config = dict(
    model='segmentation model',
    dataset='aerial photos of the United States (SatlasPretrain)',
    train_examples=50862,
    image_size=48,
    crop_scale_min=1,
    horizontal_flip=True,
    cutout=0.4,
    num_classes=8,
    arch='unet',
    norm='groupnorm',
    activation='silu',
    weight_standardization=True,
    pixel_unshuffle=2,
    widths=[96, 192, 192],
    blocks_per_level=1,
    block='bottleneck',
    dropout=0.1,
    attention=True,
    upsampling='nearest_conv',
    label_smoothing=0.05,
    init='kaiming_normal',
    residual_init='zero_last',
    optimizer='normuon',
    muon_scale='match_rms_adamw',
    lr=0.0048,
    momentum=0.95,
    nesterov=True,
    orthogonalizer='polar_express',
    adamw_lr_other_params=0.0015,
    grad_clip=0.5,
    steps=19600,
    batch_size=128,
    epochs=49.3,
    lr_schedule='cosine',
    final_lr_fraction=0.05,
    warmup_steps=580,
    weight_decay=0.02,
    adamw_weight_decay_other_params=0,
)
Rows from block 2, named by matrix and row number. Rows with one number belong to one attention dimension. Each number is 128 + 24 x the weight over the matrix's rms, rounded and kept within 0 to 255. All counts start at 0. Numbers have three digits each.
# v: attention value (model.enc.1.1.attn.v.weight, 192x192), inputs 96-191
# proj: attention output (model.enc.1.1.attn.proj.weight, 192x192, transposed), outputs 96-191
v.8:107113093132132089119128107140158112055133102108144190118202152149162136104104107131145116095162138140161137118109147134120105129121081131129119129110135124134138100118088120147139096096109113143084106120127139121153134134116103127135109128132116112141137124141129098114078138137165115146
proj.8:116152159113155145124096083100124166158132140117113175162113128141157140117117159114113130097130140148116126126118139120074195135130163110089086105116136146142111122137124142161094152128124148206085151136101121162166103147100164156136114183157105112132079118140144138115109182133122121144
v.9:149172163106117124137119134144137130161155097141127135089105093148148091116104091115145119135134125081128130146135145137144174121079118121132098128153143132137113118131131141111136110104160152143112091166144136128110117096146139102114116188153175133144126100141145118192127121109104092158
proj.9:156104122115166106098125122116160092092106142137125120127101155130137103107145194149181126119164099128113151123130155154158106127133122121117131110121187138121059147092127090129144117169134117118143129102138088099133099120124159122098103108137161117115099123115114152133170170138133127127
v.10:129141121128139131158184123154122099134124148154152139185142110149080131110130066101156126128145139085134156125123095155104124140100136112147152168126118110135110108098153136094120089115112142113080183156143160157125061088135129118141116111137073130095143089176125119144137107120158131118
proj.10:129101171144129186161151105140152153105107132135169129128120166119124126114150097096108128160168134130111136150168158141120132167097097122147132160111171115168117130080104177095118136148135103164145110079203153140154118123149148109167128141093116145106104134116154129120091176111174140132
v.11:102111144096134132153086151179174154101118104090168119106158154108118121120125147159139104098148127144096140086164110103107124105125135133143143144106108158099090149102107129132153150123107146109107132131124115137100136133106114118105090115143122103135175115144135124102094111142146149137
proj.11:175141104155113079151111136117140167131102088140126125129130130105130146137116094147100118117166101113113100120140097105061141123108134114117122143144111121099130149114114159092137165103132141146124109085072107144150111132112120135134094132155109162114145144180113141150158117147130107146
v.12:116143146151155121130132131081111147125138113093104149119152183117108174123102075108118132127100135112135169158138165080140120156114097133119147133144088143160147112113106129117160127139125110182130138088110117133132131093106155111130168132144118111117135123115106086145136107137152110142
proj.12:127116144127165102137132109109148122109159144101136167106138160156183149112123118118120162149088129114149125158103104109109090113162115115111074099131154138109109146156121135130133132127117131097137114167152190125077153098100160158133091154123157135138119128119156130167129129148147138167
v.13:116108161138054125154087163164147106153076153146106163088125112115143146128098116102143121091104103136145124082094089155168084108126131121123127128148184108152123140128110126161135172134097075117115150134135135090125126145122128177121148144135148187116082148126162115137166091129132096128
proj.13:109082159167143098113120136105128105121149133095120157121139095129153093118123112125106135152122116109109146117148114130147113108119135117156128134146113147147129143138178124147156130117103128107138117161133109115129086143090115117144143075148138095139184142061107133182125139112159105122
v.14:144175109152137135105121101133101103149151109104117144095124131146126152112126163164097155091120104182093154113123131068145101115149110136139082138139108153145106116106125169091169154089117119097135113084113114175116094145105087123107151131140121109117121156153149122131145124157148152151
proj.14:146162109156102116090136118130154185125137164114126136180137125146096094119110148136142118124156127153122131149162120134082153124150170153106110134138103140068099079149123195119174121155147136129176114116136113096109123088129112145150076097118123138140154110154125094173126122088104077137
v.15:132119123126127090132123130143144128109122144107122096133115126104123119116122125150153098122129108121117097083143146094110123130119165163108183110132139166110147107139151154106126132094174142126134152123104126147136121103140144109136115136137152122124133120090117137162145167153151132136
proj.15:093110133130122138147121144132104150130104128142146172130132141140170151127121106083114148162149113144114079081132116126143117152125128119167134134109123165127147139144158105149107138149170109107111085118149148099119092130142144141149134146118124119113128156146164146138134087116120109100
v.16:135106136117116119121133120155136138112130098154132143124120133120119110149117096092144152102137144133130115127115128124142143093102117166094114110134164151131154109156148154150115133124125150119143095140111106209098119127134086128160113081149109130131137165095131126145109116156118097085
proj.16:137120083128154144177118142137132105123136124129098146132123120126128098118100115115160138104164163140144143078109162129151103139153124141080158131143121128152133126079109125135096136102158115153123121123135152086147135172182138072172099165145141119116138121131112144141093117105152114148
v.17:170111195138104136112145175101147147126113124162102134129103132123122125150105140069125147126128101141142147103121175129114126146088088128120126109168109177139158081142130150149111200125109142126124155157117158118104159134110139121120120128182155142132101103106115125121115125132078110110
proj.17:120129115147098144094143151150139088161119138109131117132145114132116079127128116111141109114101132135134128101131131125121123095146153146102106099128103130145127114163123096083127099124152127083170145175132191081143143082171130147132147137125120134162108134124100134098179119129126130073
v.18:132154105113115136195128099134114150177124120113099131079118119143167115165110126113173141125106133159143103056130121161099135146133095101135128099139120135186134147113123115130094097085114154183065103109165136135114117126094140136097142111156119153098150167108114123157147126150141145145
proj.18:099132106105155101113137113140121131146108156146134144131124078145107162114144122127160111121138116130144125104136133163123135113113136155050112140107114153119114151177106162144096116136136128096136128185125122109084101110123134097138139075108085126149084142122084141132126122110121111122
v.19:125142132099124121119152137166159140078118118111134134163128131118140116090137117136163122117144160118115089123127158161160131150118114168115085104123145158126154178152131110116161101168155150144138145150145157107102128104078120144096105117132132129153087121126102124118113103146108119116
proj.19:106108117069106101188097155147132108148149122106119116121121102127128118082128111103128174166130144143155121118143122113132160098163131159146114119123152175145123141115140110105115128108153108157118100094111147143105151126090115115119165162154152121107114127157113089144147118118161137088
v.20:116113162122087095096150146178129184111153139123130143134126130099111119091104111119084144104156144136121117114164093078116167157146157129137130141136105187135106089124151128099137161092151127158118075110125116154114142115153115064141142157166133164141152094160120132136127153103142136113
proj.20:147102149108161152120132140145156163134141143091148147136132181117120112127132156118099118142129132161137101127146164146157104164139148102106102157125120091143125178110147111111123090123102136154122158079124176090105102112125097119110122126180102101115146137149163127154100093105122110176
v.21:133116147118139108109113134143110117138110118143158172078127174107142112120140112133144118102129120134122103123150099125143103166143105141088137131149129147107156144157134129137110155091097100140141093141129104140139156093173115137127095155163145148161146109161148124154079098118158093110
proj.21:119093144130142109082144089168154165156167150140109105075152177143129129177169158118154118146117139149117131129140158159113146135107090140095131162146154135124128132149133125139150151098091157143133116123161100149147141131121143130112139147146166094108136145148172082125133149144124142148
v.22:135114158115141097119115143155141118145108129143102118139135146147116160134099134151124141103131102146104157138164117110170102155147130157137131133137142130101133122118119124130115095128117109161122113117106093143142138180126113133112137119109134104113128083129146143116150162138121106124
proj.22:137122124136157109092107183116178152142157139138117130136094118119150123161109114118086130127117093145095127154090126102121057089163108119135158101117124130115154140130092148155120147094083132148110112136104141146123135116120115097119150131156119128150134123129118124098115145110126116089
v.23:124160075132113109130121124097140133117106123128118134135145149145171149136146119085176167124138136133149099147103135142121134145113117111129128163127136136164129154114110127101103142105129118134124139142119152120087128150160167158120161095139137170124079196123166090142135115140122146138
proj.23:122108111108121109151144117143090110109136147129132141134129078116069134110128143132137122142141132107126124150124118136115130137146140107118091128168123116140083140133116142157147082093133172120154141163137147111100172124161107139125106142092151114130140111108101141170137116137130147146
v.24:131105140096121130081148123137131107164135131176132149085118142128135103126082110112111148138131104131123103108142104151106139141109123124141170098186170134134142146187136085144118159147159077151145105128102114113154124111137144126116103139114151088078157154140085126139138099128109107107
proj.24:143137147126134120146073109154136182101139117123077161175139081128158123147106126106166095135153097147146122090159133155125111126097101139108156112097133140115120143158131161144120135117157147094143126144124140095095126131057145115135148085126146099138125133073128083137124115158093135102
v.25:165182133149089125084107118129081133151136134144113130152188174123144189148084132116092149055103081132156143095097091116145100125162170087140111126127103125149150171132115168123132181114157130104163127091129123157108120147137120126125080091156136142114117173145146117122158126092145153131
proj.25:126146124096092116126176140156138183141108130098138106137130184135061127104154083131167145130154154160139156146139155088137150138124129142092099127160123113117073098149171127180146127094112133133137131157140092102093125130122165116181125124129116107136135113108098100106139111133109121154
v.26:144128123139158126175132133110130117130173120114108134108157125132138121130140121159188109113168126130132126141063185125161116124147130110162103133127149163117089144161147099099162098135128097152133137103152147121097088100118123126170095049096180088120103187161135080111158103163131112166
proj.26:112131069114138122148123153148134153092112169119129131146122097136108087125094131132127086120144079094091126118188098088104177119124136146162127084168189145127133079058106150117124132110116143085163130166140165153129109138137107125150161122106163105143165124152176121190149092108111170120
v.27:101119149148134152130135118117134117144141145115110114148108132131166105199147148102153106118149126132140121138122137079121108137105099102120110111100129122147105138115171130138099118143146092140111142128145157120133126114079132140078131092108131133104125118077146155110142152179143122153
proj.27:079116127166148117102148128160162121147131170103139156149120088081134150148176147153118093118098154107155121126120109132097143131132099128127138130123117143115115123093104115157153137089196120135132104126140163144102134108148141132113137114110114118123103152137117098098097160123135109112
v.28:148140072138116146135145101162132110102126094181196127124127121148158120147140126110220140137082125099126108135110145132152085135117077108141120113186134127108146163162153115140129149132130135122163111094143176093091143107147132152138087101113139117122165210131132136142096115130102100138
proj.28:143171106058087096164076120119108116137134161110132134106099094129102142129109131087144087103180122170099163126114119161136128150120127148110142130147145140113147144124141118156157138161183140141112102155121125179089114178153138107158148190136145132106134124143124127158096114151160146137
v.29:116152157123141106131146130126117110146098110121134112152146117147095129078174112145139113118110136145116127141168138108119089109142140133153163134109107121100097124112107158126131120149150114114147142109145170134163088141163164154136119098080177118098143128146097175117137111136116158155
proj.29:137148110097098128103123120167095145108146095173156127139133133106118168113116093087164126125110132162107138159127146119129145116118117158162128152121168133165156107094130117105127153132130150154141127123130105129131143126087149143086161110083151136117152131113110131128163141151140151126
v.30:085134152090121120132104175132127109096146139109117149187161151105131118127180145155135094112158196126149084193106133123157116134096144159107117144084151113104150135156118142132144067128112107166148099128140133148143129129115113123117114086183132102110063120084198122092132135192103138111
proj.30:107103144096137111140168110115158100130152091144085090197114107117124082096150116133099119144105151096135100115133128105125087120126129118098161075135101111159112145103143112130145151095153167151141134146088114167140162140200119165137144170180119142113140124164154120128160121138108133156
v.31:124170130134105119152113101112090142117138124105123106137142127104117165122104178112153099118110124087128136087158125087133099098115129111118116125123085109093124157166142141075132106096134129124134164110164183155123118138190161138134108144092131170100132138158169133165121139122123157132
proj.31:150088173146101128114152125100123154129088120083170108131076148096134168143148134087119150122116156117095112119133138162109150139165162136135128185115158102134094167153171125112164143096165125139147176157151084140109135128124148124092151130078166111097109110131147155145156129116113126160
v.32:141114115156140141101144140144159150122144106129126108156117174139120111123121128085114078135142151149146113150131095126087125150166164157096110090175105140113139079130134141159125173145164149163118124108171142118136113160100121106113109132157112098139138100143081161115146130131116171134
proj.32:139170165158142124110104125090141117122097088114104151130115094052103168141167116142118137153132122116129101118165114186120159138163142123108130109118116141109135104173091198126086140121180154130095122165121103147104153112146121145179133154108081172109102101095113091126156149132150153131
v.33:067141110150121087146085188113151124108088179164077168137126146169175152167157110155179126104103171103142109123101133137099120065179114093135180060113150120129126125135119118153159181117120139140112167166081102135195146209178130148107090146101132142112119077138105129107139085148122119157
proj.33:119122097148121164091116154134099123125176118156130107129091130172130127120095129103136075129141132134108125128064123122112075109119109136140094126134136118153077112147090127141134108144106100148142116097125129108130104133075108084102103169140122137115148136197112143182190132120150157102
v.34:150130135134122123134126151134162127161140106101074129136124127104163100140126156136129130096133143123135159157116131135162129147128147137137137115099108098115083095122131148153162116123132148136126104167141112139142111117126098153125107130119124083100131144141109130120100137142138120106
proj.34:102131110159124182142092118108129151128104130137153142120166131140131107164121144148122120122154099145164162120144128197146144137152152099149132114122161094119153114123115048115139122105154145132114138130150139131115111116097128105103148110133124108123126121079159146126130112158135110113
v.35:134123098125146124126105093120136102121088132122155121159126126095118137107119123091134117110110112140132129157091104117110146128141148148110126126136121141096103134165164152138126153124121182158128122133114143145131144144142108129106106135122157133127139121129118115140123134137141153145
proj.35:138163129091167132137102150131102125114146164203106141141148133155157063134116114095132184125144121137143151092102162134152178121144122137114132137148115095121179146114150081149129123132124120107110139117125124153151144122114137144129150165116103103129126113153143155174129154106097138140
v.36:143147131126103171134126186132110111115169114137156108121134110124142100097103144127097143116130142156076102170100153082126140124075110184149165156144134152097185132143102121114131120160144113113160091129131130119091131123064135117082161125129158132119117110095149145077135123135124099166
proj.36:123103182129129083130152129097152134133119107143058133132158120135147157157154122123153125118155130145146137144131104093096121128107142112056127097156188151137158114140141153138153144125119159094117124145162149097121160130117143162105147144091127083132105106105105150126170134129128157119
v.37:134157133048136108139163108103174134113109113115155114117091131085114144105127132124113143124134091091105122122095119091150102148109095136140127132110137157139104120195119161055130120134139130147109150163115107132095160086131131133134142118150132116101113152108178120064151130113109135142
proj.37:129128117120100131107098112119123106146176132062107162141104147157153101109139150140091092121109097201110165142181133122107139144144140145135162132130192148107152146147161104126185067120113103112150159189125114185124147110145115157106166119093127129120119123106150145111096122153149093132
v.38:115091130174145075089108164151112090136094135158109123173150073120145141103092177109190122121093155103105154120131117099131142111135148082129138071094109098136114102153139178127151168154103112128143161126067169141124103114148134142146131110121155147114076126143127115080116092160168144110
proj.38:134122148119134096139118109165154145154113134131113114101169171167138134133108109124150120153163126133114147098123180108096109175118125184165150142148152090157087119131127094108164120140147170175102100155098106148169107157145112157048123115138118108067120099117136142148124134080124102133
v.39:128185127129140174094128130094140140111122137155104157094181116129105133165122147168091128147155049180133162088138148101153087150167115123127107179155141130178153112112130130122127120127139083119075158125135172132106090115094089098124182090119137137134129098105112116140124151108085135121
proj.39:147148120117121072120099081100089153154129129141128128108131096182152058176109130115118099119140123127129102104133136137102127182133109073119110111137127143116150119119146143140110134113131137148141092143103131161113128087126137109154098126135097126104127190125112088127132153113111152129
v.40:144117113126126126083109102120155077119146117127081145102123105141181142162142132101151130140145091126131084114129137112131193141141156088144125145119108116116092139117113101150134093100154156048097081132154104084116108110113140133161103113138149119165122160128130167116126122141150121105
proj.40:114145143169110108109153117090138145138117110114082116091178163179171176098123097137093144119121124079114140138135137159150150162140143126127154109111117126088079133083121097146144103156112121079090121152122111105164101152117102089115125116122132103114102135202116143111124105107098145148
v.41:081157102095101125180116125103133164126131160122132127157121128146101129132148159137144100088095134126163159095113111146088116139179129117141134108124098156123069077133114120131136170162199131124119176158132146180126101124160148133120146106131072128110114102203118096110141130115103129124
proj.41:139152133129121126111085114111142182117075094130115168078092081158142109087134051124077118113114139135098088135131117119083131110147102149179136127101163135064116124090117141140135154167118119134097116160119110140098088134151129141145161115137095124127127093157165099076095141129125143120
v.42:117111104137135136122106153123125149141132118092179116131097125113156150138103063134162132116129099134112119111097109158155105131158113151104125186132094181099099122114128093111080122121080104148081141091133132124143158103150139124150137159143153124170145110145138154130150145172074150124
proj.42:124126110154139102139116107141090101121154120126098126108106141165115137115137127148104149148162112078110071119120159071089142114127129108130128153148121113129149136105120122117142090102188117103126112088105128102156139147127134183156155131152123117122188126108155115134091127073087131120
v.43:144147120125124161138162131116130131067143148111195156143132109146110081089125115113111059119116135142140142124118150111120147138090140131137130157122160101109136160145156139086154117103124103094094143122107112083156152124077144150099112141130187179126174118109136143089121155168160130115
proj.43:162120096121125171109164136122132091118113090113111110145141136129157126152124130193157132117132128136128184147077086150130078094119138125117142157139097137124103160107155139172167152119123169109151150128133117138153145116102103134113148142115135155110154128165079140175113121079075089116
v.44:102128113170137111121135108134155099150126170158119137153111142110141146165152128120172089145130178116115173130120120169130118126150140134103138135131122109140154142112157151081176142091119115123116081160145092119106096101133139179143109167086070124103083115089131127119120118126135120135
proj.44:111118095107111125164093097148142079111109130130138097138078170073102115169122120137187091144146148091117151189139100108171089139101127151109129145135154118131101123130120124200129081139125134156149159137116149118159084118120123131158141113138115188110106120137132142170127090111088107136
v.45:131131133132158165143091087140122143191118134133098145064106147086125109122148126090159108130128158124112150121153136129163129120138177135127095150106097075103139122126164134152108142105150158108061151141117145142186155106119132154143125127097106113165122080129105089163105085116141108114
proj.45:106128125128131112172118102112162128117120187103100141131131123106127102127101101162064124116125139102163122146151108144126138140151157103178120155124140097121119113158103124147079107130173092097185139110109136164118097086101174179152169130178106084123139128161167111131128095120111125151
v.46:144131128151114134079168105126118126142120112104154108088201151119140156099145160203119127137124120153126136104148111143125161134139123153123110118143111071126141131147122173164129170159144110124119120085107143115115133120117173139126113150143121131142134095100095156167123098091129096119
proj.46:133167120125135122151105104127127121137120163141133118167134143075145122116094131067155124101172140128116121143135140145125180111122085127107151129128100096147164157178115130096098143113142130131138127152109155087154119104173151177150097139156135163118172103101115129136118123129171111163
v.47:124144137155110094074094144140136150136154134163116128136112144124158136126149149148156146092135126191128119125094153102131113142154139135116113151136158095163128113174114170066138148108113124133117118082148144172137088119094100169101134132151126085156118093098146123135132162131112149152
proj.47:132136130099120126098105152111160154101166113110165120140162155149126106164163160144131119133169133122118096148089146140130137143142092165112100098129172119157153123105132103126138119104118121089173105131104098114150127118129138157119129113133112107097134111125121109085138111079128150085
v.48:137142120109147128111113141136147093120143074115145127112116141152134150128120115143109168148114151156148141099123140151138173122115104122112142158129108110139124149108149181159138116114092108147129138156121164129150151138094125084087112067124169108139130144139150118120114158132104063073
proj.48:120142117110136207139166175152094138113148129134086113127139127159130102150155123100177116113132121128135148128160140170114125153085125131138095125117167108138204128083118093126103116143153147122113149156122114132135150123143123118110140137131083093112090120117165153152117112161126130088
v.49:158109110137148142148127132141095088102108092087197101099119139134118137141136086143149126058137119126076079170118130128114104120145127120111116127110135158107142133112121116160124099129113111095143106092117120130123149155180107158105114159130149083152133176098164127105179125166160109132
proj.49:100109119148177155078123140156117051110151110153093155113119128077128170121153116152097127154143120138125119094123065131147125150117141171117140151175110154124145179120149112125162151144143153096077121080103113166104127129141136156087121123123157134116100169136141131122140147091140173076
v.50:129155115129139099106112132116122078088139131142140118149110104120122124127118143123089148146185112152089144123155162134115108114154122154091119122144128131106123095102142134161109127132178142106153084111189128133116122145170121149120139109097143147122117128101097117176109116148117094117
proj.50:106110138112115099099138129111150125139173094166105096147166086152112140120085143096101118157131135135124125154131097114204133141097098136126138109146091108095123153127135102151091120143109102111092119128111114138150118131131147099122098115072114083098120124155157101146119102151170128119
v.51:149097108122150122109130123116093106144056148130154148078094083108139110143146112122112115131177095164120143146095119159127128124174135094119141117102091111097179154130127122164157161119103112120097101101092127113118166100168112137111133178144121130172128123142158134121129119124111117168
proj.51:137123132106130117177091147072115136121192157110084149119145157126108107105140134137132114131172147142116117133136134099143115101087121094112123100119110109120136123110088110151123112145129076166116140126126141086092122151129107147157168106138136104143140143151125134158109092121118163094
v.52:118119156126110123161144138120140152139145178150147127137087144129102127136145104142111121135124136134111159145155134121160113111095101141093152142148099121092131153108138109174110109097140101108127149139103145116129089135118122165161098161160121112102120111124148083109132117135124114097
proj.52:132136101185093187162135120166139113094121100121147126150155135180082109114118165140125074101156113098145140116143117148181083131111106130136116116146145127142109130103132098130071135124108099133128129130097138119093127108109193127125129158160148119144098119124142135143107109152060105108
v.53:154129148116112123130115140136135172108148120124130150143103103107148150168105141109088171114119125129116127155128144102150144127123127103113121134107100151168121115146146118106132151129157166131161130112092123136120101116148099112156141144149120102155102175115120159154105111123137122135
proj.53:115136145177123163087126157155142147141078157138130115126149145197109172108122149169111172150119168106104093139120151129128138142117126102109151088143127164094120095132152090118099130109162117118113120160097128134112132104162135118123140100134150102131104142099152144120092154125151106127
v.54:124124111106117137127145162125146161119115109116162146120136077131125160106161134160138119076107133138178096149138170119126065108113103134099116122158165108148146126139114131091135164144200076089110139080133132122130137151074121117148135161172133171103157135109103151141181134133132138117
proj.54:157121075157137116104171115118131155060144120146132104146089164110160062093106114116160110155106154167182132127100117133115095160100099124155102111118083154162113161153142144112145128144113099106109128135125141114151117137151121113133107116094095178099158124035134145135124124106120141143
v.55:111152161092107155125126136118079156155135129151147126127149104091128080124143140138126084102124104146085128111144124134110120124085139156121105104148143098143144150146150122081159157128138083148104179146144153150119153100099124086128118151143143140132152159155180057101200190131163101113
proj.55:115130175111116155135163133129149160089101139105152154126092152105152094171151143167121100162125102149131057116114134128120063141118154141155132108154166147146141102087132115118137179150135153143091127125093152124128142106115155153109158127173142146126101148144151149093082093126105126114
v.56:174126117160132129150080127116124129110103113143169145120115129147083156145176137107110100107095143122159170137083144157099123117117149104191143156119130113138094121139116090149144119121151134096153154108127139138150103103143128153153114146134127141136122115150138123073119161126129150125
proj.56:115149136132136135138143087138137111140079088136174138103097122120123130122145111124130152092133121139153126141109103072131111154101142153168131110119160123126110148059104170107123118178078125152083148122129152158131140170135132133137161095118118156136092106162123161131131144102112138105
v.57:145157115117111085158157128157107126135154149147047148136134123161167143145171126167088122095132119126144118096132129071107187123101108098131176118150165105146129078131114104154144109145134140127136108215128093145130125101179085147130082080134050164172068123123187125144122107131114116115
proj.57:131147147083093180159125138103116132132107167112178139133159138153158132094188128117117155113115146134133128164171149143128122120122152160133111128089180142088149115084133123128156118148168141154177130126135117092121106098118080148133108137120185143127121128158099140081117149136100130094
v.58:155125119124119133150138114091088130087132131152175137100164163136158150098156136142089106139078131077084117112092142148118105168110113164113119196083140128137149125154101132096087121132170169119092181092153093131162143192135141151108078156102146116134148087099149125122139182167164115116
proj.58:149131108112132163126164135143144125151108125134190123134154091132142130127119118130088107131162145154123161124106081134115127113164136175098148128161148160139140125104147113095082157112160138124101110141161149136075129146106101167096118131157133122170199104120165107135138096066142120184
v.59:135091149143069120112161116173118126144133181130148099131154156112163109100127123125158166145149171079150118111122111140147116161124120169129095114142113127114159160127113137123122108147086125148119105109155149145125116123127091115147162102127100112144106161133138132155154133115134144118
proj.59:097129143143125161147169137094166113129147123139153105124121142038141124113135133135104172140156152147144129111135119117135130102144149171139127129152168103146149100145173110132121121142111149117222116097147150117117128152164125143140099128121099153175146139084119130096111125128105131157
v.60:113139144156123110123140148188104133108182117129109129139103134146163155140134074123144104142121149121119137124126113143127140110117147147126161096116146085175117139170083118111145117125130153114176078116128105131152075141160094157130097162158081110111114068119176117126141147127166154166
proj.60:101128149111131173165143116110142101090134118139230138133140202081127109143139119131123136117125142121111123131099100153117145131083127171100121117175141088120104139119112083118106111123103157126152188068167108116102130138099114111137118061137129119129126103110124149134146073117214114132
v.61:135127139108114134149107151146104085136141081105132159142137122119115152109104070155142108132162102134130105122085153126105124154117126124100086132109124116172155180075123117138138111125098100161159110091140111129130135156145111144147141138112115112095121154103165132106104135136144149127
proj.61:096123108098143119121095148174119113126120153162162125104135152114136086133119093128106139175119134110124124125094118139146155145119080129117131147114087098104130187136137173107120115134174144182143165088090131127120160148146105095115134123129136152133080140110120088160157142117128120123
v.62:143100116192128117080165106154140118078166123103150184074073139136121140124122093168143161153125128102120107170121128133131153142115115152133114097114102126086141130127133122107127114130149136092108113113173104123130171153120131114106148151115128110157171144108169161119134187139109141140
proj.62:134149114178109154173197146126120093101124080126115133140128129137152168110136161131088162150131148098127152137153121149126133122160130128109192132143134126116137129104171098102107094130084111129125129110119106054167154150112103126148112131140086124123161132173143123166098111128134137128
v.63:102156140130132186136163094139084154150073096115133143090182121141141145140143100180109152102155098104132094102107135100176095101123084145171079094186115152164129116165121141088112122112113091128106144141148122104117150131113145061155145129120129137182188179111104140144135137135132129129
proj.63:121155129162095116148162153107142138121108109145136121118139137093128097103108124122129134125053116143121060167123153132121174153132115106183152114147156179144151159114175121156112103121123113169149151089133113102121125118136165135135094115185151150125096176136113142084117138120171140179
v.64:089146143114118081163098155125085160159112119146120153145086106117134127135193090138151131129116131161121116124141121106128109128117161141147144147146114114165158104165171102145110132134119138143123123080123134094138093135142094090108118123151175130152152091098125114127133137129123141154
proj.64:137155107148127144132116142161091141100106147111149101136127132135115111099065162136121134134129142142097129155134104137124112123124152140154183123138134138131106107127146142114139111139114138155108147146159144163105148146124142143136126110143127125104160119097138155142120141130147089121
v.65:075140123098125093111137062148111118146110115139079145149158157116080123111123133108163116093167131117178171128139128153153090151176152138131153145090110109129141148112147118151126132112165138152154134134148109143117144137102111166135111116124082132133090121136121109129145131134067101090
proj.65:176146153118102133098114107118081132138128132127085148143152121124133152144105112124111134136148111087133154144150098124109160098119127134135070133115128121091152092188095115093088090094131157099145125134130142127097155181122127145101149084096141142108162130127150128154082104139119109071
v.66:147087104149161155164103127151121124135129133143112099136123142109128126130089096110171086164131108129097132090145121136084136097173170084135145105169113092134118106120147096139160181141110150154169116124109131158118141151134121148146126076100098094121137149170160165124124101110188126155
proj.66:124130167114161113112162098135155170113122116155111151145163139147113123106145137107158135132173111134158099106119142150152099105080124117128160133066137151156134115128120143159134099149143137122157121098112126131138165064075082168160112185147120069123123134092167121158136113100107123157
v.67:137151145120102119179165106086063090132100132165112104119125127135111110185134134110084080151138143120139143147087115129133110068081149136147126168154158159142148175137158178095064131118095149157127146105134113113147116087144152153150119128106103177105117164142102102141162187174095162136
proj.67:118127130126138073158091121132148132147105113144061154154130176093135128161096179167130173135118141054148148121124099124091150109177148160107129160153128122156115102132170102112126137106138135127184174066140135162130089123107153105149117104097117083113139133182117119124138144120095115136
v.68:152122084158105125123116144136143114069123134124097106091120122138085131142145090134144090133160092140110096137168129125162157130165125128158131120124148148130117149098143118153156113094112132138142119087122130137131179124161143124185072112158177169123119124115162147140087152120140148118
proj.68:131158144116142141140190144097103157124140130094127142122117180100122165156095106122095096082104102136155127124166116147101114127113146135124158137119114171105111140155120115194124128159132144127135129167135143088128123079118094117114101182134100101144122087152117149129165148160157129117
v.69:115119133123145107130120188149109140118111144150110125132121111119131114122152145130156096110124171137146097110141078169098125104110146138104148103131132130120149123085090166132141165140121127147175118137108142111158143146103148177177120115118127177138123119153147119136116106155115132092
proj.69:127155104132147119150138137161056117108095126122112121147119167144135106130151142120144123100122123130147125098148125137124150122145131120139125152135090129139134155126113152099118132203170155104155131148113107111130167100127103123095129073118132137138133144104152103151109115147161113150
v.70:121118131109169165156151171105151123164104125110076131104102120111154132125147170103144104138195118158163138130172089110183083124155160105107156136100130140126119139115132142152123093083165108129119152121152112126097139107097109148147186117127128099117114107153104116134087144095112135174
proj.70:134138109115122144152143135169121160107135122126109121127119143158123115144106109079140120131126125113131149130113129143148111115095119116141102098100128120117132135144110102135169108105132142144147128055081126085141118111124105121076144114170101114118137110164130110144151135134086140107
v.71:124104124085130156152127114133110123097117091132166126105172100135087110138119142108046144094163106138108134112126175137089113107123135108119138160184118116106139130103132147095129156093104133085097123114157110166153140113103110140108118146155095142120169131081165125110127111126147187138
proj.71:149164149108089117108124127119171101125157148173102134119104143162116150155095122112162155090095147142111136083119137119182103169140143146140125160172188125151088163119110116103137103090162114109148128130148114153100101088117109089111095128138107099142130146109115121172140101109117091095
v.72:125100128098141146143116136141127096117120120121103145170115124155117120138133099118161125126113132158151169098128105109155146119149133151140110130168134128126092168132156105100105074119139146112143120138113138124117158121112123115120090125114120142092118082144121097102125152131115096112
proj.72:126095161145155144076142106114101118091135120126144104159093105169156121129153149110095089154088161115146159112130124123128133115098094172160124113123076089112094153162126150104131116152102144173101159125137105145109075094131115130094101107088148111126127129132150156120114146114163146130
v.73:147127137104126145120171096126148141134165118161142093146127130084124124116141152114137126144134147134149133120152123133129144129110132154131122127131128146075146181135087172136111108112126148146159121157093119111107185111104155116166123175155130126132100102092123124138113079135133147105
proj.73:132156149101121124147123133147139122137101149169089131089081132114117135117103135151151103152133093152122160111146167108157158136084111146120091150100121108105152137112110103145143163151118161152159144191134131111118121194115167161109183128121111098150112135128146154125094122141126122136